{"encoder_drop_path": 0.2, "fusion_encoder_inner_norm": false, "residual_init": "none", "warmup_steps": 270, "weight_decay": 0.3}
Rows from block 6 of the image encoder of a small image-text matching model, named by matrix and row number. Rows with one number belong to one channel. Each number is 128 + 32 x the weight over its row's rms, rounded and kept within 0 to 255. All counts start at 0. Numbers have three digits each.
After each channel's rows are labels from the 100 images, of 14848, where the channel reaches its highest value: "strongest on" is what is common among them. Only what is clearly more common there than usual is listed. The data: photos with spoken descriptions (Open Images, Localized Narratives). In brackets: how many of the 100.
# convs1: grouped (32 groups) 3x3 conv (encoder.blocks.6.convs.1.weight, 256x8x3x3), inputs within the group 0-7, a 3x3 kernel for each
# convs2: expand pointwise conv (encoder.blocks.6.convs.2.weight, 256x256x1x1, transposed), outputs 0-51

convs1.126:126069093118112157149104074138140101121139152114109084130200155140095109102123120120134115135125128156101114110106126118091122217176118141117120095091155155211169158134128173133101085192158106132123125148127144238132
convs2.126:116094093114087135108148152068128118138159157117123110109083078074114162102148160152086142085195156085123160150126133145167135126141159072148121097087112138
strongest on: text has "road" (41)

convs1.120:094130102085162117104126135096144130108128120127121111126132131157141134103132132135128141146141105105104128143128154115092156198173153102087116137088184151183095100112162211077155126183094147111167180076172176233131
convs2.120:179159204076105118155102103142128128152149091178175140104120114134146124118125150124069130145136126101149143122074113137154169106180153120106201152087110112
strongest on: text has "road" (38)

convs1.30:116108133098155116148137128125097195099138185150130092065102077184130118104136139170140096114079134140089167143146129110122138127124121126145094106100146063194203097132131148150150135100127108122122069140166070183207
convs2.30:114130189187137157096141129146153189127081097136102103145111122166111133136065111149127150131156134129180059088113135107159102128099108127092113110168083134
strongest on: text has "white" (31)

convs1.29:108114152138129114115132125138160091115101132102138118074138186219133144152210159163142104122148070112099117131165120146136123101147084144149144065125116146126144094146143158099096135188184139125082064101177148177187
convs2.29:087108105121127128121061084102117098106115130111132149124140129163115102147136103107049114130155098100123128151129111121130114104140117140097096134140078173
strongest on: text has "people" (53); text has "road" (26)

convs1.1:055219119114128125122144097141105107058130116132104085080160132074152165065213130192137096120110077137086141156130123157118136134132120083106157112067134124113077167139110134105126145099101129151106133135106147094156
convs2.1:151134085100087134108092154158097070159105089139080044171089108198116172169116098169116141079162138148143147143115075098110137124160157170121164156151110121
strongest on: text has "building" (26)

convs1.192:156107170102145074114139096108118160134136116129162100105132109132087163135083126152146077150122087144169170122089122109121048112150127191130131093121115140078142103164147089149139174098069238114160078103146156119107
convs2.192:156109100131128182172131086059104074160103139120107147110175110144129114083118095146185140141105135177099131166129112132110137113117079034146108098179145100
strongest on: text has "trees" (70)

convs1.2:156120104159124086164113094126131161148122131145164120145250073178138200095067088105129165090134178120136219099124156132136107143158129159109086150142116159153102116098142121132151134152173121131141131123125098163099
convs2.2:159101148108126083108099122115109106162140141137135084163131091154154167112164080165174095124128120098096157122094098118148142176122187102116096129189143147
strongest on: text has "plants" (34); text has "grass" (26)

convs1.169:152106091134139109151140127144119099122155100123158131138134112124130122152129084139179166124099176176132069123166233117060160181106143105154154056140130130156079165123071165146104144125137072143196144099142110149154
convs2.169:130187128110100130075126133088205106141158183114083156128128098134144098112147178122093153128156125083126105075173122104121146136154082121157098108166067084
strongest on: text has "standing" (46)

convs1.40:167139114145122140106107094163102124080083134097168143111122146119116113106173172138076107123134237058166228123089170111128102153131136125135115155128083130118134103122102184159144098095112096077163153133116167125114
convs2.40:122068171121155094094104140179163136113114117083140146137129171082087136127092159166171136134104133157150136147129130109129196096178098104113161078139115171
strongest on: text has "grass" (48); text has "ground" (33); text has "wearing" (29)

convs1.167:173104228118099151147118111152096094098119090106120069109105126110161113141137125144081103135106072120081113118097131119111167160181139122091109077077100094085119100133163097144182070041148138132127145116103124122097
convs2.167:058180151153095139103142141131150147075060065194128159133101114156125114217149090047168196188143073134095158111132131098179130095129097155124175138104109129
strongest on: text has "white" (29)

convs1.128:096131134187122130088124155089123188130121195171197154144007081178139060109143103118166152124127108136118138127085118142092095171160107169143136076123124133138151122129089175148133123127137094148140144127142148092130
convs2.128:160130098079093104123174124172110127113143102154133131128088098149079152141128119182118124125099119159168132169081145093145165105085220115132105137112099153
strongest on: text has "wearing" (32); text has "two" (31); text has "man" (31)

convs1.210:161116048092199107059174127173131154156098176087092125124127121129128083084118074149103137134148122121111160170095115109138092128087101120108124097094156177093143099162074135180091131151131122185110164132099099166106
convs2.210:118125093122130160130134143133088218143067111199110130179160186139135210122140194096198106094194184090104132147103119193159021114108087147132143118135151102
strongest on: text has "table" (33)

convs1.166:134122119152141120095102138116127114084019222163199158117110136119134138143125141112130109134045193141199142154151181113132108122094096095133117129081182149186161099123121138134108120151145153128123132142106119121114
convs2.166:200135103109188142147164115154117101191089115149115087082134131105127129083128173103116108139144192114105114188128131113138083171140082120173149111114127120
strongest on: text has "grass" (35); text has "plants" (30)

convs1.96:108204086133114119143066159169103100129154114122160115108128173110117154123111090127176110121092122145127129072161106096237114122130140154138129132088145130106146163070197135079128121106178166069106160141094142101103
convs2.96:131165095175096079114140150105096132163051121130114078110156084117132111142131123118173112102201112109119146173235161102116128126088142105210180159146180122
strongest on: text has "wearing" (37); text has "woman" (28)

convs1.202:088118157110151100158151090120126089087150076181132082086121138214089103146156125103149157108190096161150093154164107149164087128131110159111114140099128067121146164147172121103184097143140124191146113139173115098189
convs2.202:137123064118174151047173098152124144171105085127139102111166113161110120110109111107160101141133146085108151109102119124114136154076069147136066122110194127
strongest on: text has "sitting" (40); text has "holding" (36)

convs1.69:106174196085055165177113113133151172136082147100139146085107060111119172111144141156080148129133143098134135149216203086068170131100135140097118140150143075105109113136172101140126154148103117129129154129100125119119
convs2.69:119204143097139157144169153145147126107096095080158079139116170163123087110124082159126086178099175128142108091146147087124128079155140136126138180118144116
strongest on: text has "standing" (59); text has "people" (46)

convs1.84:113117124095154149100121119133139151112116120119083115127109172155141071089078091136156132153098137086249212140120116140121154169143160127132143109137116102130121138121111118140125160169243094089165127117128097156099
convs2.84:147151140091148084087121073081094182143099151115104156181144127111100126123166144151065179172115082176116108198082200098100142121175114097208145196108074094
strongest on: text has "front" (28)

convs1.188:146149249062095159081100158147111107126132109154179094112126139115115162097140153107172180150089161095127175168151070128141102124127119098105125147095113112169074127121187130091087122115111084151097121142101097138136
convs2.188:096083102101168093093126159102116169131058067109107141127107121078156129130119119123120144081157122142144144129157182102077121133128133099109154166133181135
strongest on: text has "holding" (35); text has "man" (29)

convs1.138:138110114148146071147065069125118148118145175125076139125149121136135116127160142116125157121137094099133149129170133085131146147194129066127216117139152098208209128133121116136106152102097167176138057134159112165143
convs2.138:123141121141097095112126147189145147136153138114135142102165108130174148190157141042168083142138150086112081154111139120130068116138167199157113065138192118
strongest on: text has "wall" (42)

convs1.224:127129097118139123135122120192130105093084159155212197119199094125136152115143138149131132151114161138176139160118130141168105055081121121147209135088154143132107160114137092104149177168155067119126064151149128110107
convs2.224:123171140195126145080123162119121060130160154132165109131143181098100139156124123092150149148023151102103116141111151066138091182137105046128112130182097089
strongest on: text has "black" (25)

convs1.45:112165100143166108130144112136123116140143116125080104139118109127126103098163108085102094113180085055207088138154090145147114099192149171159082137166121149112066140117129154128101115114127160217107062116075090132123
convs2.45:108177128121097100112133095181154115117163133053156105203127114138164137115147118081154075180174173105151109090110115130134167160116108104125081075121064186
strongest on: text has "grass" (37); text has "ground" (25)

convs1.83:157116107137132140160109103123094114139144118170097133114101112132116126210145117114107198072146195081142151127154142123123143103137149150106174165101125196124079108118158056127108112175214160117074089111143178102135
convs2.83:172107091161109192152138090149100145096168065098125107121158112151111124124146113110109131118104113111089156111113128126110102180104102097075066128105131105
strongest on: text has "woman" (25)

convs1.182:087186176124108077147219213213108118146109142152147079092134111101091150116169200114105107130148151106099130142118139115131136134101125142182111135156096125157134076134131099141163169117082143127136127127093093092110
convs2.182:104117141177088141100112163149083065082119140145157104164115187103101110095086150100150107149105062140156098136124154166110126174126064117132135110144103143
strongest on: text has "grass" (55); text has "people" (47); text has "standing" (47); text has "ground" (44)

convs1.176:091106134117107116198118113124076139176173084105115140052170138153110164137114180108184096134155150083151155128122075116138130118105108117134096162107107130127129091159080156147206073148215165138122124111140127089149
convs2.176:142069126119124178111089143152147125124196138154126150057097072122133121118125156134171131164144072133141178121180129096128159179139121092080123082138117080
strongest on: text has "trees" (88); text has "sky" (72); text has "plants" (29); text has "grass" (28)

convs1.207:144089103154157107114030159190125058146110164085112085124070116171137114158140157113102109103149116105164166132140117099140160114065191139135144112102104134121112104181163145072184104148125113146114096118177106128095
convs2.207:182139128141165152157098029079109139104193149135126154168099094156091114144080059123095133144153202137132066079116154120152174094082196107114106106164126176
strongest on: text has "man" (29)

convs1.231:109137145121096114137142115105185168102096163151194114089182102198103138145203144138130141127115104130141139110114123085133120081150125105184152196066156189183192113127128156128121134116142145140095129146091110070085
convs2.231:132132086116111185137084117162085114178122118181171094112174176078120149105105123126159144141104131159229103156152153105077099162094159151109114120116148185
strongest on: text has "black" (38); text has "white" (38)

convs1.161:142144178100131093109115104153080071162126146126180194111137127157115116154123136092091119103121165098197184121141119106121183107117109104103071107122218135200230131122139125108134126114167112149136117130124133121113
convs2.161:195136109148208105094178136156113112152116189097080089255126150124130134094121107085111128106106142122165114113133119162128187150117146154146104094093105113
strongest on: text has "plants" (29); text has "buildings" (29)

convs1.104:133117089135172088133162078123118103099131100154250088104113100187105099132208094127142137097125127152085129114150112127155104119151159090146159091088156094086195135113150116108176094125172160116107116103120126147113
convs2.104:098099146096106117127156105131124144134102171088128104243129125062123106132094147146101152126146124140093096146092092140048172095127159018151135122048081155
strongest on: text has "white" (29)

convs1.130:145113090121152167165129151114097105120130089134145142183210208092048137110094155144073130132110138135122085187194154144090096134107098097087110124133137171144147155180166078097131107101122143118132133129107169164152
convs2.130:099152132141100196114220117096232106177121075086218199170151116056115198113145160115102164125115132119123108077168174153109069103131105169097163142087110110
strongest on: text has "man" (34); text has "wearing" (34); text has "two" (31); text has "woman" (27)

convs1.42:127114116138162112132102152153140107112137099137147138098102119131138092142225119063111080196137060141208171113110123105108139136116123148151191081124152143111079134150118102141172102133092104108109125073143090149204
convs2.42:122136131137155098056111102104125098143091159158126171094125161147091161092086186105147096158135155125128109160127105102159142107083134105122071152088131117
strongest on: text has "grass" (57); text has "ground" (35)

convs1.22:112114160115059174197171187110101137101121102092092078095123117102147163157121158122138191132089137167116163106095081075124088067166084129141123112146116137120082140131160100136152113121089134064118117119080135094075
convs2.22:145124110115145137154127078132100146132155153152110185149130097156174114125136064155118092056156130061101091093075088168186113104126116075166100103143149122
strongest on: text has "black" (37); text has "white" (34)

convs1.112:183151113161121127073088105156140093156058128108183200107120109151112118137157132145111046168114190064186131113125131108126125155136135183121180111110125098084079163115100115141108123126149068162148101152109129143152
convs2.112:137130137136136199151115064130097089116178161106135183060138139084127140103137095134128144179157158139119092073124139186111118167105122171069128064165117070
strongest on: text has "plants" (28)

convs1.242:157142134127128088125123095069135140081105133083094067147100134100139129149141139110102143191118153174144158086103075116142051080070094102140108190115175126151185082116134078109104111139100125132136084057140120149148
convs2.242:165094106072094153151125149172135169190185199196131133108105115080120128098152126160158166163161091166165172122125118134124157108174070142101139124115133105
strongest on: text has "food" (35)

convs1.219:089161127130163108180081080141133091130167085050149125164132144163140108111100112167138144142106143094128119112148134123109104148081148120155129156125131109125123163114131150118134088097104195156151135031149114234183
convs2.219:143126139165106127135114145196151100157139026150118147159115135110151168094182094168147137158132141124124083076105167130076146102198178144151114147146145112
strongest on: text has "table" (33)

convs1.247:116147105138083126152105117087107070151122103021147147145139121130139117158119117122175127151099096134149087081077089150090135111154140156099149125142199097075100121056114115113107144120126166202165111106134128193154
convs2.247:103132139119151100104112172113154115143145112058158122120112121116115095139078137113144190084101118101134138092129158086152065084165080144094108144136105079
strongest on: text has "sky" (79); text has "trees" (60); text has "water" (38); text has "clouds" (35)

convs1.26:134111122122130128091169167144109114111085112117111222112107113128113097111121115153126109132133125152069128091125115173086153115138191080120147142149200107179139103112166132115134109162126119151050132137111096196227
convs2.26:146129150144072189106121095153143148180162163053120154202108171179125123098099114074087132111174183159130124101121098134120116147103121173115194105123130107
strongest on: text has "white" (29)

convs1.146:136103128091123178119110200108152125203149144101122196140093065122090116090142117128110196133122087138105119126106073121141140133124155145170071149172132092078121105152115177158132100164132166100148095133155162078068
convs2.146:126118166165123111101145180088063130115178145064117124126235111147080116126165162135186151131126101103132118135083150122155108132092154140173135159104122114
strongest on: text has "dark" (26); text has "lights" (25)

convs1.175:137121122115126122126112085113142110117121142122139146149103146130155113106093103153120149136115148100167151126206097118063142171240133122180077132100110069113155136112088145107144111078097170182148098124052188167119
convs2.175:148083106149111159135090151078095125103120115160108140146112129107100111093182120145108118080095107153110150134096107138180104117157153128109152157125087155
strongest on: text has "holding" (40); text has "man" (32); text has "wearing" (30)

convs1.123:079069087135085118151214151101118123154164144111127121092179154130097128113138109157099125136128114129127100140081145072135038200120096133119167100101103144117146179118183105113138064113078147113111123089154120109086
convs2.123:145112143061155100158118136120104083108136126087133134173115179114120091072177105157176081093097105147135108113143095132085138166067146086157164064069126131
strongest on: text has "sitting" (33)

convs1.250:172083162094141119125104120114134106158097133121126121147137172087137162092156158113064057090102079159076107109101143097151122121163092107136160129073149149078118073155141036073128133161122102127117086137070094114107
convs2.250:113139126150119105056138105144155143118083181105124108129080149168181109115156114113139161199139093096115171147148079098153121165106160146165142152142149143
strongest on: text has "sky" (88); text has "trees" (80); text has "buildings" (33)

convs1.186:123086120166116159196136102123078090151115150106109110098131143141118121185077153073143210169104126170136095122154098057145123107172179091065077175133097126090089111133134162122116145126104103147146116124073155116103
convs2.186:130131212183128071163091171155082121132092105178136051089163096128141229156130096119108128093123107102102111158142127121158085103132127079131095086150076122
strongest on: text has "wall" (48); text has "holding" (37)

convs1.56:182176102137065184103122175135137106061110124141146150068167136130091213202137179126137156131124121122148135111171131111098147170144145102160192123086133164183135166143093137144123143100125148134160139136124092167093
convs2.56:108148172073081114152094159167069141132117107141108060077082147144114206123145102189146152053114108137086128157084130105049073095186152113084170115175124120
strongest on: text has "text" (30)

convs1.70:202192076138092122117095057151132113098129150141147117133197148114119121114154136106127123089110120089165183237198060161119084126090133129102153097136149117106130119136127076126146122124090118105105155128119136135133
convs2.70:062138092136136153179165137130107106164126149163167199117111024127088159139095126126172191186101128142170089124144116126204152083103092150149132130165074069
strongest on: text has "standing" (54); text has "holding" (43); text has "man" (29)

convs1.203:107126091081073076104092086106078110105173071082108127088109108137174151137118099119155077178102121111091095122097082064124070134060150137097153119116135140060140106162143137151067119146149098112113133120088128143149
convs2.203:066139106158133088183117130136126148125138161141153156100101136127107157081150146146098137113131099155152159090121123129129049178140061102192150079163125212
strongest on: text has "dark" (38)

convs1.215:194098119119127101107114145128092089099132147169177166187120073195092115140226137101116160134102161120140117160113192114094136134127190135099157102099141156148146131167122135104099079119135120165091154124065083125122
convs2.215:080076095132152122076160119154145128142149101149125106089197101161177113128138115166157087136123139120150066086103144079131122097103142203152132166138140122
strongest on: text has "water" (35)

convs1.213:155092104092144111118135116125159163118128142137114196140104187119107101118162155111168140140107157110164172085173095186119140167173246105150111123127160118139166059118139130142164162117108111083168122109080099091113
convs2.213:082112173101253160099124145156109099140159101089139098127127095152144112177091097124120127174079096083183120131174122181070176147110090103146182098177135056
strongest on: text has "water" (42)

convs1.5:076201072128120165135107104100111135117121152138150124087118067089110127175069135069112137109171133083138143135123199101150146187138203074171080107141067101102082137124120129133138145100127145150085118129139118145154
convs2.5:123168129120140206119147067182132114126130131151152149123122129144136133120113162083132138136102076180086190156113122143051161158108159123101151164163109149
strongest on: text has "flowers" (37); text has "plants" (27)

convs1.173:132100115105152093135127175122157112095112142126112128119098125097095141126136102125112125181078139172130100154200119159139073091120148123216093149119091104166156115080131070094110116142101189200102220127127129148149
convs2.173:160132111139065136140123081164137069155149151138105171112097137130108125094089113081166092107112161139112148105135181121120105111128156130102062100045119119
strongest on: text has "people" (64)

convs1.67:113204151152052151122144114137082169123167130107060128109108109112123099141116112108092115155126124137119144185234179135060206107158121115133126107123100122110143146133153150063123118077099128128078126135136126129137
convs2.67:101088120172133112109109068149237103118119121102162116114153096140140119162122099182119140106101156119132074134114150153055091155134158110161090124139157144
strongest on: text has "standing" (54); text has "people" (46)

convs1.36:113110088081110065160133127114149125137113067151116148114116082111105113074048077122085110111089117108106109074148128142173081110060125174110203106145166179126136110124104099174138094138133122108099135073104145098149
convs2.36:114124141173142135149157098131169067148112113086076116156121136122142125117158155125148085194147055116162134100108065130131084088090100121155155121089139117
strongest on: text has "woman" (25)

convs1.118:160138162147091189054216162097063154196175098109144126135108104104171107088123123108112129180124078083119138127166121098131116125115108159152163123118123083114105137114113108101085123070128153076167127115176128145108
convs2.118:108137110131165097141137190135097123163097165172141159104147150072127092137109103131210142114103125117095199163146177162157149148202128114094120132134154095
strongest on: text has "sitting" (36)

convs1.12:165141108109037165202206145123140103132146149114131166098118163133120192089131195106134122123135157131142156147113155108092110110130117101130116186090158171096131149137114105125099145103141178141045189108122123112086
convs2.12:138101130184146140119109120128068116155154108108072103098144098105146122171159113199115129095105114089135145154090089087142151120146103148170120112192117154
strongest on: text has "people" (44)

convs1.34:148121141182087126161167147148069161151143099148148113173144174199089138153192155163150124157076137146194155128158198137101094140174157088110080128095176129086154089109111139120137103124114133172130096089129152163116
convs2.34:149140102144144142099094130118128122125135145124127119098071197127139140117114135093128149138159031125200166143152106112143105121122121224162121131171150123
strongest on: text has "sky" (88); text has "trees" (70); text has "buildings" (28); text has "grass" (26)

convs1.248:065107082096085085101110114151131174139076142171100230110121143101201113119100090107104151097113121102117089129145094135133126125113071089129126159093094163148100154127154089146132117106119140136126051138080129101074
convs2.248:155161135179147150146158097081141151158173065114137107145129133119103139129155126119117122139091114083101089092125047094131134120139132170148095108080099092
strongest on: text has "sitting" (36); text has "table" (30)

convs1.159:132119178097073158115166157151135123151149121130154128161129084154066212167212186110122104124130117121121143068166112138143146120087154103112163095154099115115187162082160140072161116183140144159133155131105141156093
convs2.159:109142125120103164124122123096165073147093179133076129090135157089164131124127140087140140195124143096132132125092170125124138184139143136160092188102147135
strongest on: text has "smiling" (27)

convs1.132:157141108108127181135170179152210173135102173104096152110070064121120087033103071110127159110132118140130168177098076140121149105098131076117111116140174132173109134119104105082160104138108112129122128148079124140131
convs2.132:080119125107185087120094092150158122136104155142148116134148113142123200097136093126072150163109121119187129104069112135133063173118126169108098112136147120
strongest on: text has "text" (33)

convs1.115:130123091104139095095110124145121098135084110133141101134133119158150142140100094160183026164137066118175124119159137104125169145142212139106163168138163160096109074127147146155115201178205145101133122105130124149143
convs2.115:109127111078088168091127102113168145158133163092142135133083132190125155127119080075159126080176127192142135150117094144126088166111156177144109113193132089
strongest on: text has "text" (31)

convs1.208:061153178132121101135147171125061092116156051110157124161094150140058095155136081141088140120136123126117110110095110117155096110136057115112106143119100117169141077088131144138131092159123115137204102066166147181133
convs2.208:106161171079123131170110143140204141114110126092076128148139173101091169059085188127164156140100079124127156110121108145150135171176098172099148153124060086
strongest on: text has "table" (42); text has "sitting" (35); text has "chairs" (26)

convs1.113:114111089137103097142137086069120127125089106093139148110104109144129160149138187084163130141099091158126150178110110103163116111156122113163130125091182136166196113130139194179186049073102172140119121133079175089122
convs2.113:076065129124106153109162157134119118151173104139135109119134100168118127151088082050079044087128140114179087127081132117147119117136048130145114100149192177
strongest on: text has "sky" (52)

convs1.46:143095150119111093102128108161142137058124139100140114116112134115135136117150105086108169131085103119097089140093143182105124138135149101150116170102168168125164128131120139117187150181126098190165218102187075178208
convs2.46:125190147213130111196170089103185142183170124157110131109121052101134130082109118075103153041107101105141141063134151118082083132134079177183115125190156104
strongest on: text has "standing" (49); text has "table" (39); text has "sitting" (37); text has "holding" (37)

convs1.62:142179174152074168106171201135167131138126131143116145120082134161098200152089224118107150143124161108119169078089147139111165167142177108110158105117116202156116138098137143126108147102153132117144166125068134106144
convs2.62:157076141140147157143109149128132106079088107141140135157100139139135124151141099108135093041112203054108085127165115136114090128205129134123138171104133167
strongest on: text has "text" (28)

convs1.209:147130111138185089113101100101169166119154088115127112113055158136100081109096131124119136124082124135098164099155148090143126105081104110139154106099154156117088088108118117176086125180116214125141135124156136246143
convs2.209:114176137089182103104146120187087105118113112169120079117178108126144165071161139137146142118142095094181141107069187178159115175155099106159141143116087109
strongest on: text has "table" (30)

convs1.162:109159096126122194215148191079163066101110097118054071092104139101119118107133129109124100078083110101116097118127169135129112135079059129094095143130090117082112109109132108133118180179111113161104121126159133136141
convs2.162:031128142120128103192084129120089162119154144095124128079143156023132122087077139114093143153133076158132172147082164111135104144089142148170138095126136159
strongest on: text has "black" (26)

convs1.28:101134098141141213070137104147093117150104088087146096122076107125113154175170177134146159129155056120116156133108146126106127116129063083123119109160116110092104121122070141140134156137133088176163070182143068095084
convs2.28:086128105131121138152137142132100170156131091197160151208104094138132133121224041136095099116085145167118182103127119114160105069082161068140085122128111121
strongest on: text has "people" (45)