Weights of a small image-text matching model.
Model: 64-pixel images, encoder arch regnet, encoder norm batchnorm, encoder depths [2, 2, 5, 2], encoder widths [64, 128, 256, 512], fusion encoder activation geglu.
Data: trained on photos with spoken descriptions (Open Images, Localized Narratives), 101725 training examples.
Rows from block 3 of the image encoder of a small image-text matching model, named by matrix and row number. Rows with one number belong to one channel. Each number is 200 + 20 x the weight over its row's rms, rounded and kept within 0 to 999. All counts start at 0.
After each channel's rows are labels from the 100 images, of 14848, where the channel reaches its highest value: "colour at peak" is the nearest of a few named colours to the mean colour under the peak; "strongest on" is what is common among them. Only what is clearly more common there than usual is listed. The data: photos with spoken descriptions (Open Images, Localized Narratives). In brackets: how many of the 100.
# convs1: grouped (16 groups) 3x3 conv (encoder.blocks.3.convs.1.weight, 128x8x3x3), inputs within the group 0-7, a 3x3 kernel for each
# convs2: expand pointwise conv (encoder.blocks.3.convs.2.weight, 128x128x1x1, transposed), outputs 0-63

convs1.51,187,178,211,208,224,168,204,197,182,211,200,206,184,198,224,166,189,234,216,204,186,229,196,148,207,201,198,202,223,180,216,203,169,224,246,170,215,202,193,210,190,185,206,227,186,206,205,210,196,183,224,175,187,242,196,214,194,215,191,176,222,208,208,203,179,210,192,173,239,177,177,243
convs2.51,175,199,187,183,217,194,208,177,189,234,198,209,179,224,213,209,205,215,199,213,183,196,203,219,181,214,182,182,195,177,214,183,213,193,201,194,180,202,203,201,208,174,223,203,146,178,226,187,192,193,184,204,189,210,183,211,181,173,197,206,153,194,207,227
colour at peak: grey (62)
strongest on: text has "ground" (26)

convs1.64,222,200,204,193,202,199,195,199,205,211,177,148,179,222,185,200,141,172,228,191,226,188,172,225,212,200,199,222,212,228,207,166,214,205,242,196,222,157,206,181,194,162,207,154,179,191,215,181,218,195,205,204,211,218,204,190,189,197,220,180,179,186,194,202,198,219,196,194,199,199,216,231
convs2.64,197,210,198,195,195,181,162,176,234,175,245,198,237,228,179,184,200,219,186,192,210,203,187,190,211,148,170,220,186,204,208,183,245,206,192,212,204,204,163,210,185,176,184,188,186,195,186,185,179,216,235,174,190,151,207,212,223,211,157,174,186,192,200,166
colour at peak: pink (25)
strongest on: text has "man" (42); text has "wearing" (42); text has "smiling" (27)

convs1.109,198,173,201,241,160,214,203,211,178,210,231,196,162,160,201,183,199,174,189,213,190,229,197,196,184,228,197,211,193,196,197,204,184,192,188,194,203,167,189,187,191,196,198,200,182,205,182,186,167,209,190,214,203,170,209,194,187,204,209,144,190,227,169,187,183,153,189,184,187,181,155,186
convs2.109,237,229,198,196,214,252,232,210,233,225,155,206,183,198,210,187,193,165,218,185,204,213,187,226,199,181,210,174,162,183,200,231,192,211,205,195,181,176,195,218,190,243,170,234,177,199,227,218,215,223,223,166,229,172,189,189,226,202,181,207,216,191,200,194
colour at peak: cyan (39)
strongest on: text has "sky" (58)

convs1.50,179,176,227,210,206,199,171,200,218,195,195,200,242,210,167,244,187,178,202,210,182,166,200,216,183,207,213,187,208,242,201,181,203,180,223,217,192,188,207,208,169,217,183,217,225,221,207,199,209,203,181,234,181,174,166,202,204,202,199,210,187,196,222,206,189,190,226,224,168,239,171,162
convs2.50,193,215,181,198,204,192,221,219,175,225,198,201,197,217,260,204,205,200,204,192,191,205,265,194,211,195,226,175,225,187,204,176,177,194,222,229,158,194,189,218,186,237,219,186,188,227,208,184,184,200,171,182,183,209,166,185,193,187,173,208,218,202,204,198
colour at peak: grey (63)
strongest on: text has "grass" (31)

convs1.110,195,209,205,226,202,203,182,192,192,189,197,189,193,242,187,164,201,211,200,216,210,193,212,212,172,195,190,202,218,199,183,204,188,207,187,197,223,229,217,197,230,177,182,174,210,215,213,210,235,175,231,170,206,190,256,249,181,190,221,202,185,177,168,198,199,186,199,207,225,180,258,189
convs2.110,205,221,203,182,213,198,203,204,192,191,213,228,218,206,200,205,174,227,233,198,197,142,163,203,185,198,211,221,231,178,199,241,212,204,214,222,216,204,216,163,161,205,173,177,188,211,220,234,205,177,191,180,200,194,217,189,206,163,236,174,187,203,215,174
colour at peak: white (45)
strongest on: text has "sky" (76); text has "trees" (64); text has "grass" (30)

convs1.90,206,200,215,210,180,218,225,193,245,187,191,194,173,206,207,203,203,212,201,193,177,188,199,219,141,183,150,188,175,185,190,193,213,181,214,173,181,194,221,194,222,211,230,221,246,201,203,186,176,212,189,206,204,189,212,195,207,197,180,229,196,231,230,215,220,183,234,211,163,204,176,190
convs2.90,202,174,202,217,163,174,205,175,235,215,186,183,227,210,198,174,198,180,210,192,188,201,185,172,205,170,198,200,201,188,184,205,180,238,176,223,175,177,169,202,198,192,219,230,203,197,209,177,176,181,190,201,247,210,189,211,252,179,217,233,224,198,199,226
colour at peak: grey (76)
strongest on: text has "water" (29)

convs1.68,193,212,209,188,214,193,186,216,185,188,185,200,217,176,209,218,187,230,224,199,211,224,173,195,207,195,214,218,215,187,201,212,189,166,231,184,236,144,200,222,145,247,229,169,227,187,218,199,198,205,179,204,255,180,185,205,189,202,206,204,210,185,205,215,194,198,199,220,208,188,214,197
convs2.68,189,200,194,172,230,165,220,194,193,216,209,216,208,176,209,214,190,206,165,167,215,165,188,206,196,190,189,166,202,172,183,222,174,204,177,178,172,210,188,185,233,199,195,196,240,201,237,223,196,211,179,185,241,237,184,204,198,186,199,212,195,199,218,243
colour at peak: pink (28)
strongest on: text has "wearing" (30); text has "two" (29)

convs1.2,209,186,182,183,204,166,178,209,191,190,182,188,185,210,199,201,228,219,215,194,179,185,199,157,222,230,182,174,164,209,195,184,244,223,249,226,237,221,238,200,193,221,188,176,202,219,207,172,203,208,177,172,206,213,189,182,173,191,238,181,191,187,214,183,208,184,205,196,201,185,203,211
convs2.2,179,202,186,160,223,166,208,213,202,182,194,188,226,160,207,206,189,226,220,196,169,180,182,190,198,217,208,203,209,218,217,233,211,232,203,203,218,165,180,233,157,197,200,187,192,175,217,159,183,187,237,213,197,183,214,211,171,197,175,173,217,194,235,191
colour at peak: white (37); pink (26)
strongest on: text has "trees" (88); text has "sky" (81); text has "grass" (27)

convs1.103,188,239,204,205,191,191,181,185,204,210,223,221,177,210,214,191,193,187,213,202,190,192,209,199,179,186,201,213,239,199,200,210,187,200,162,199,199,245,186,203,223,187,184,159,222,218,209,162,186,185,209,182,191,228,249,181,143,213,182,221,178,234,197,212,215,168,195,201,204,188,174,207
convs2.103,201,211,216,211,185,187,210,192,215,202,211,200,166,215,227,218,174,185,185,198,218,175,202,192,208,179,186,233,188,191,199,164,192,160,204,188,192,192,214,196,218,217,181,183,174,176,177,197,188,179,198,224,226,194,192,215,168,158,240,178,201,216,200,195
colour at peak: black (36)
strongest on: text has "man" (32)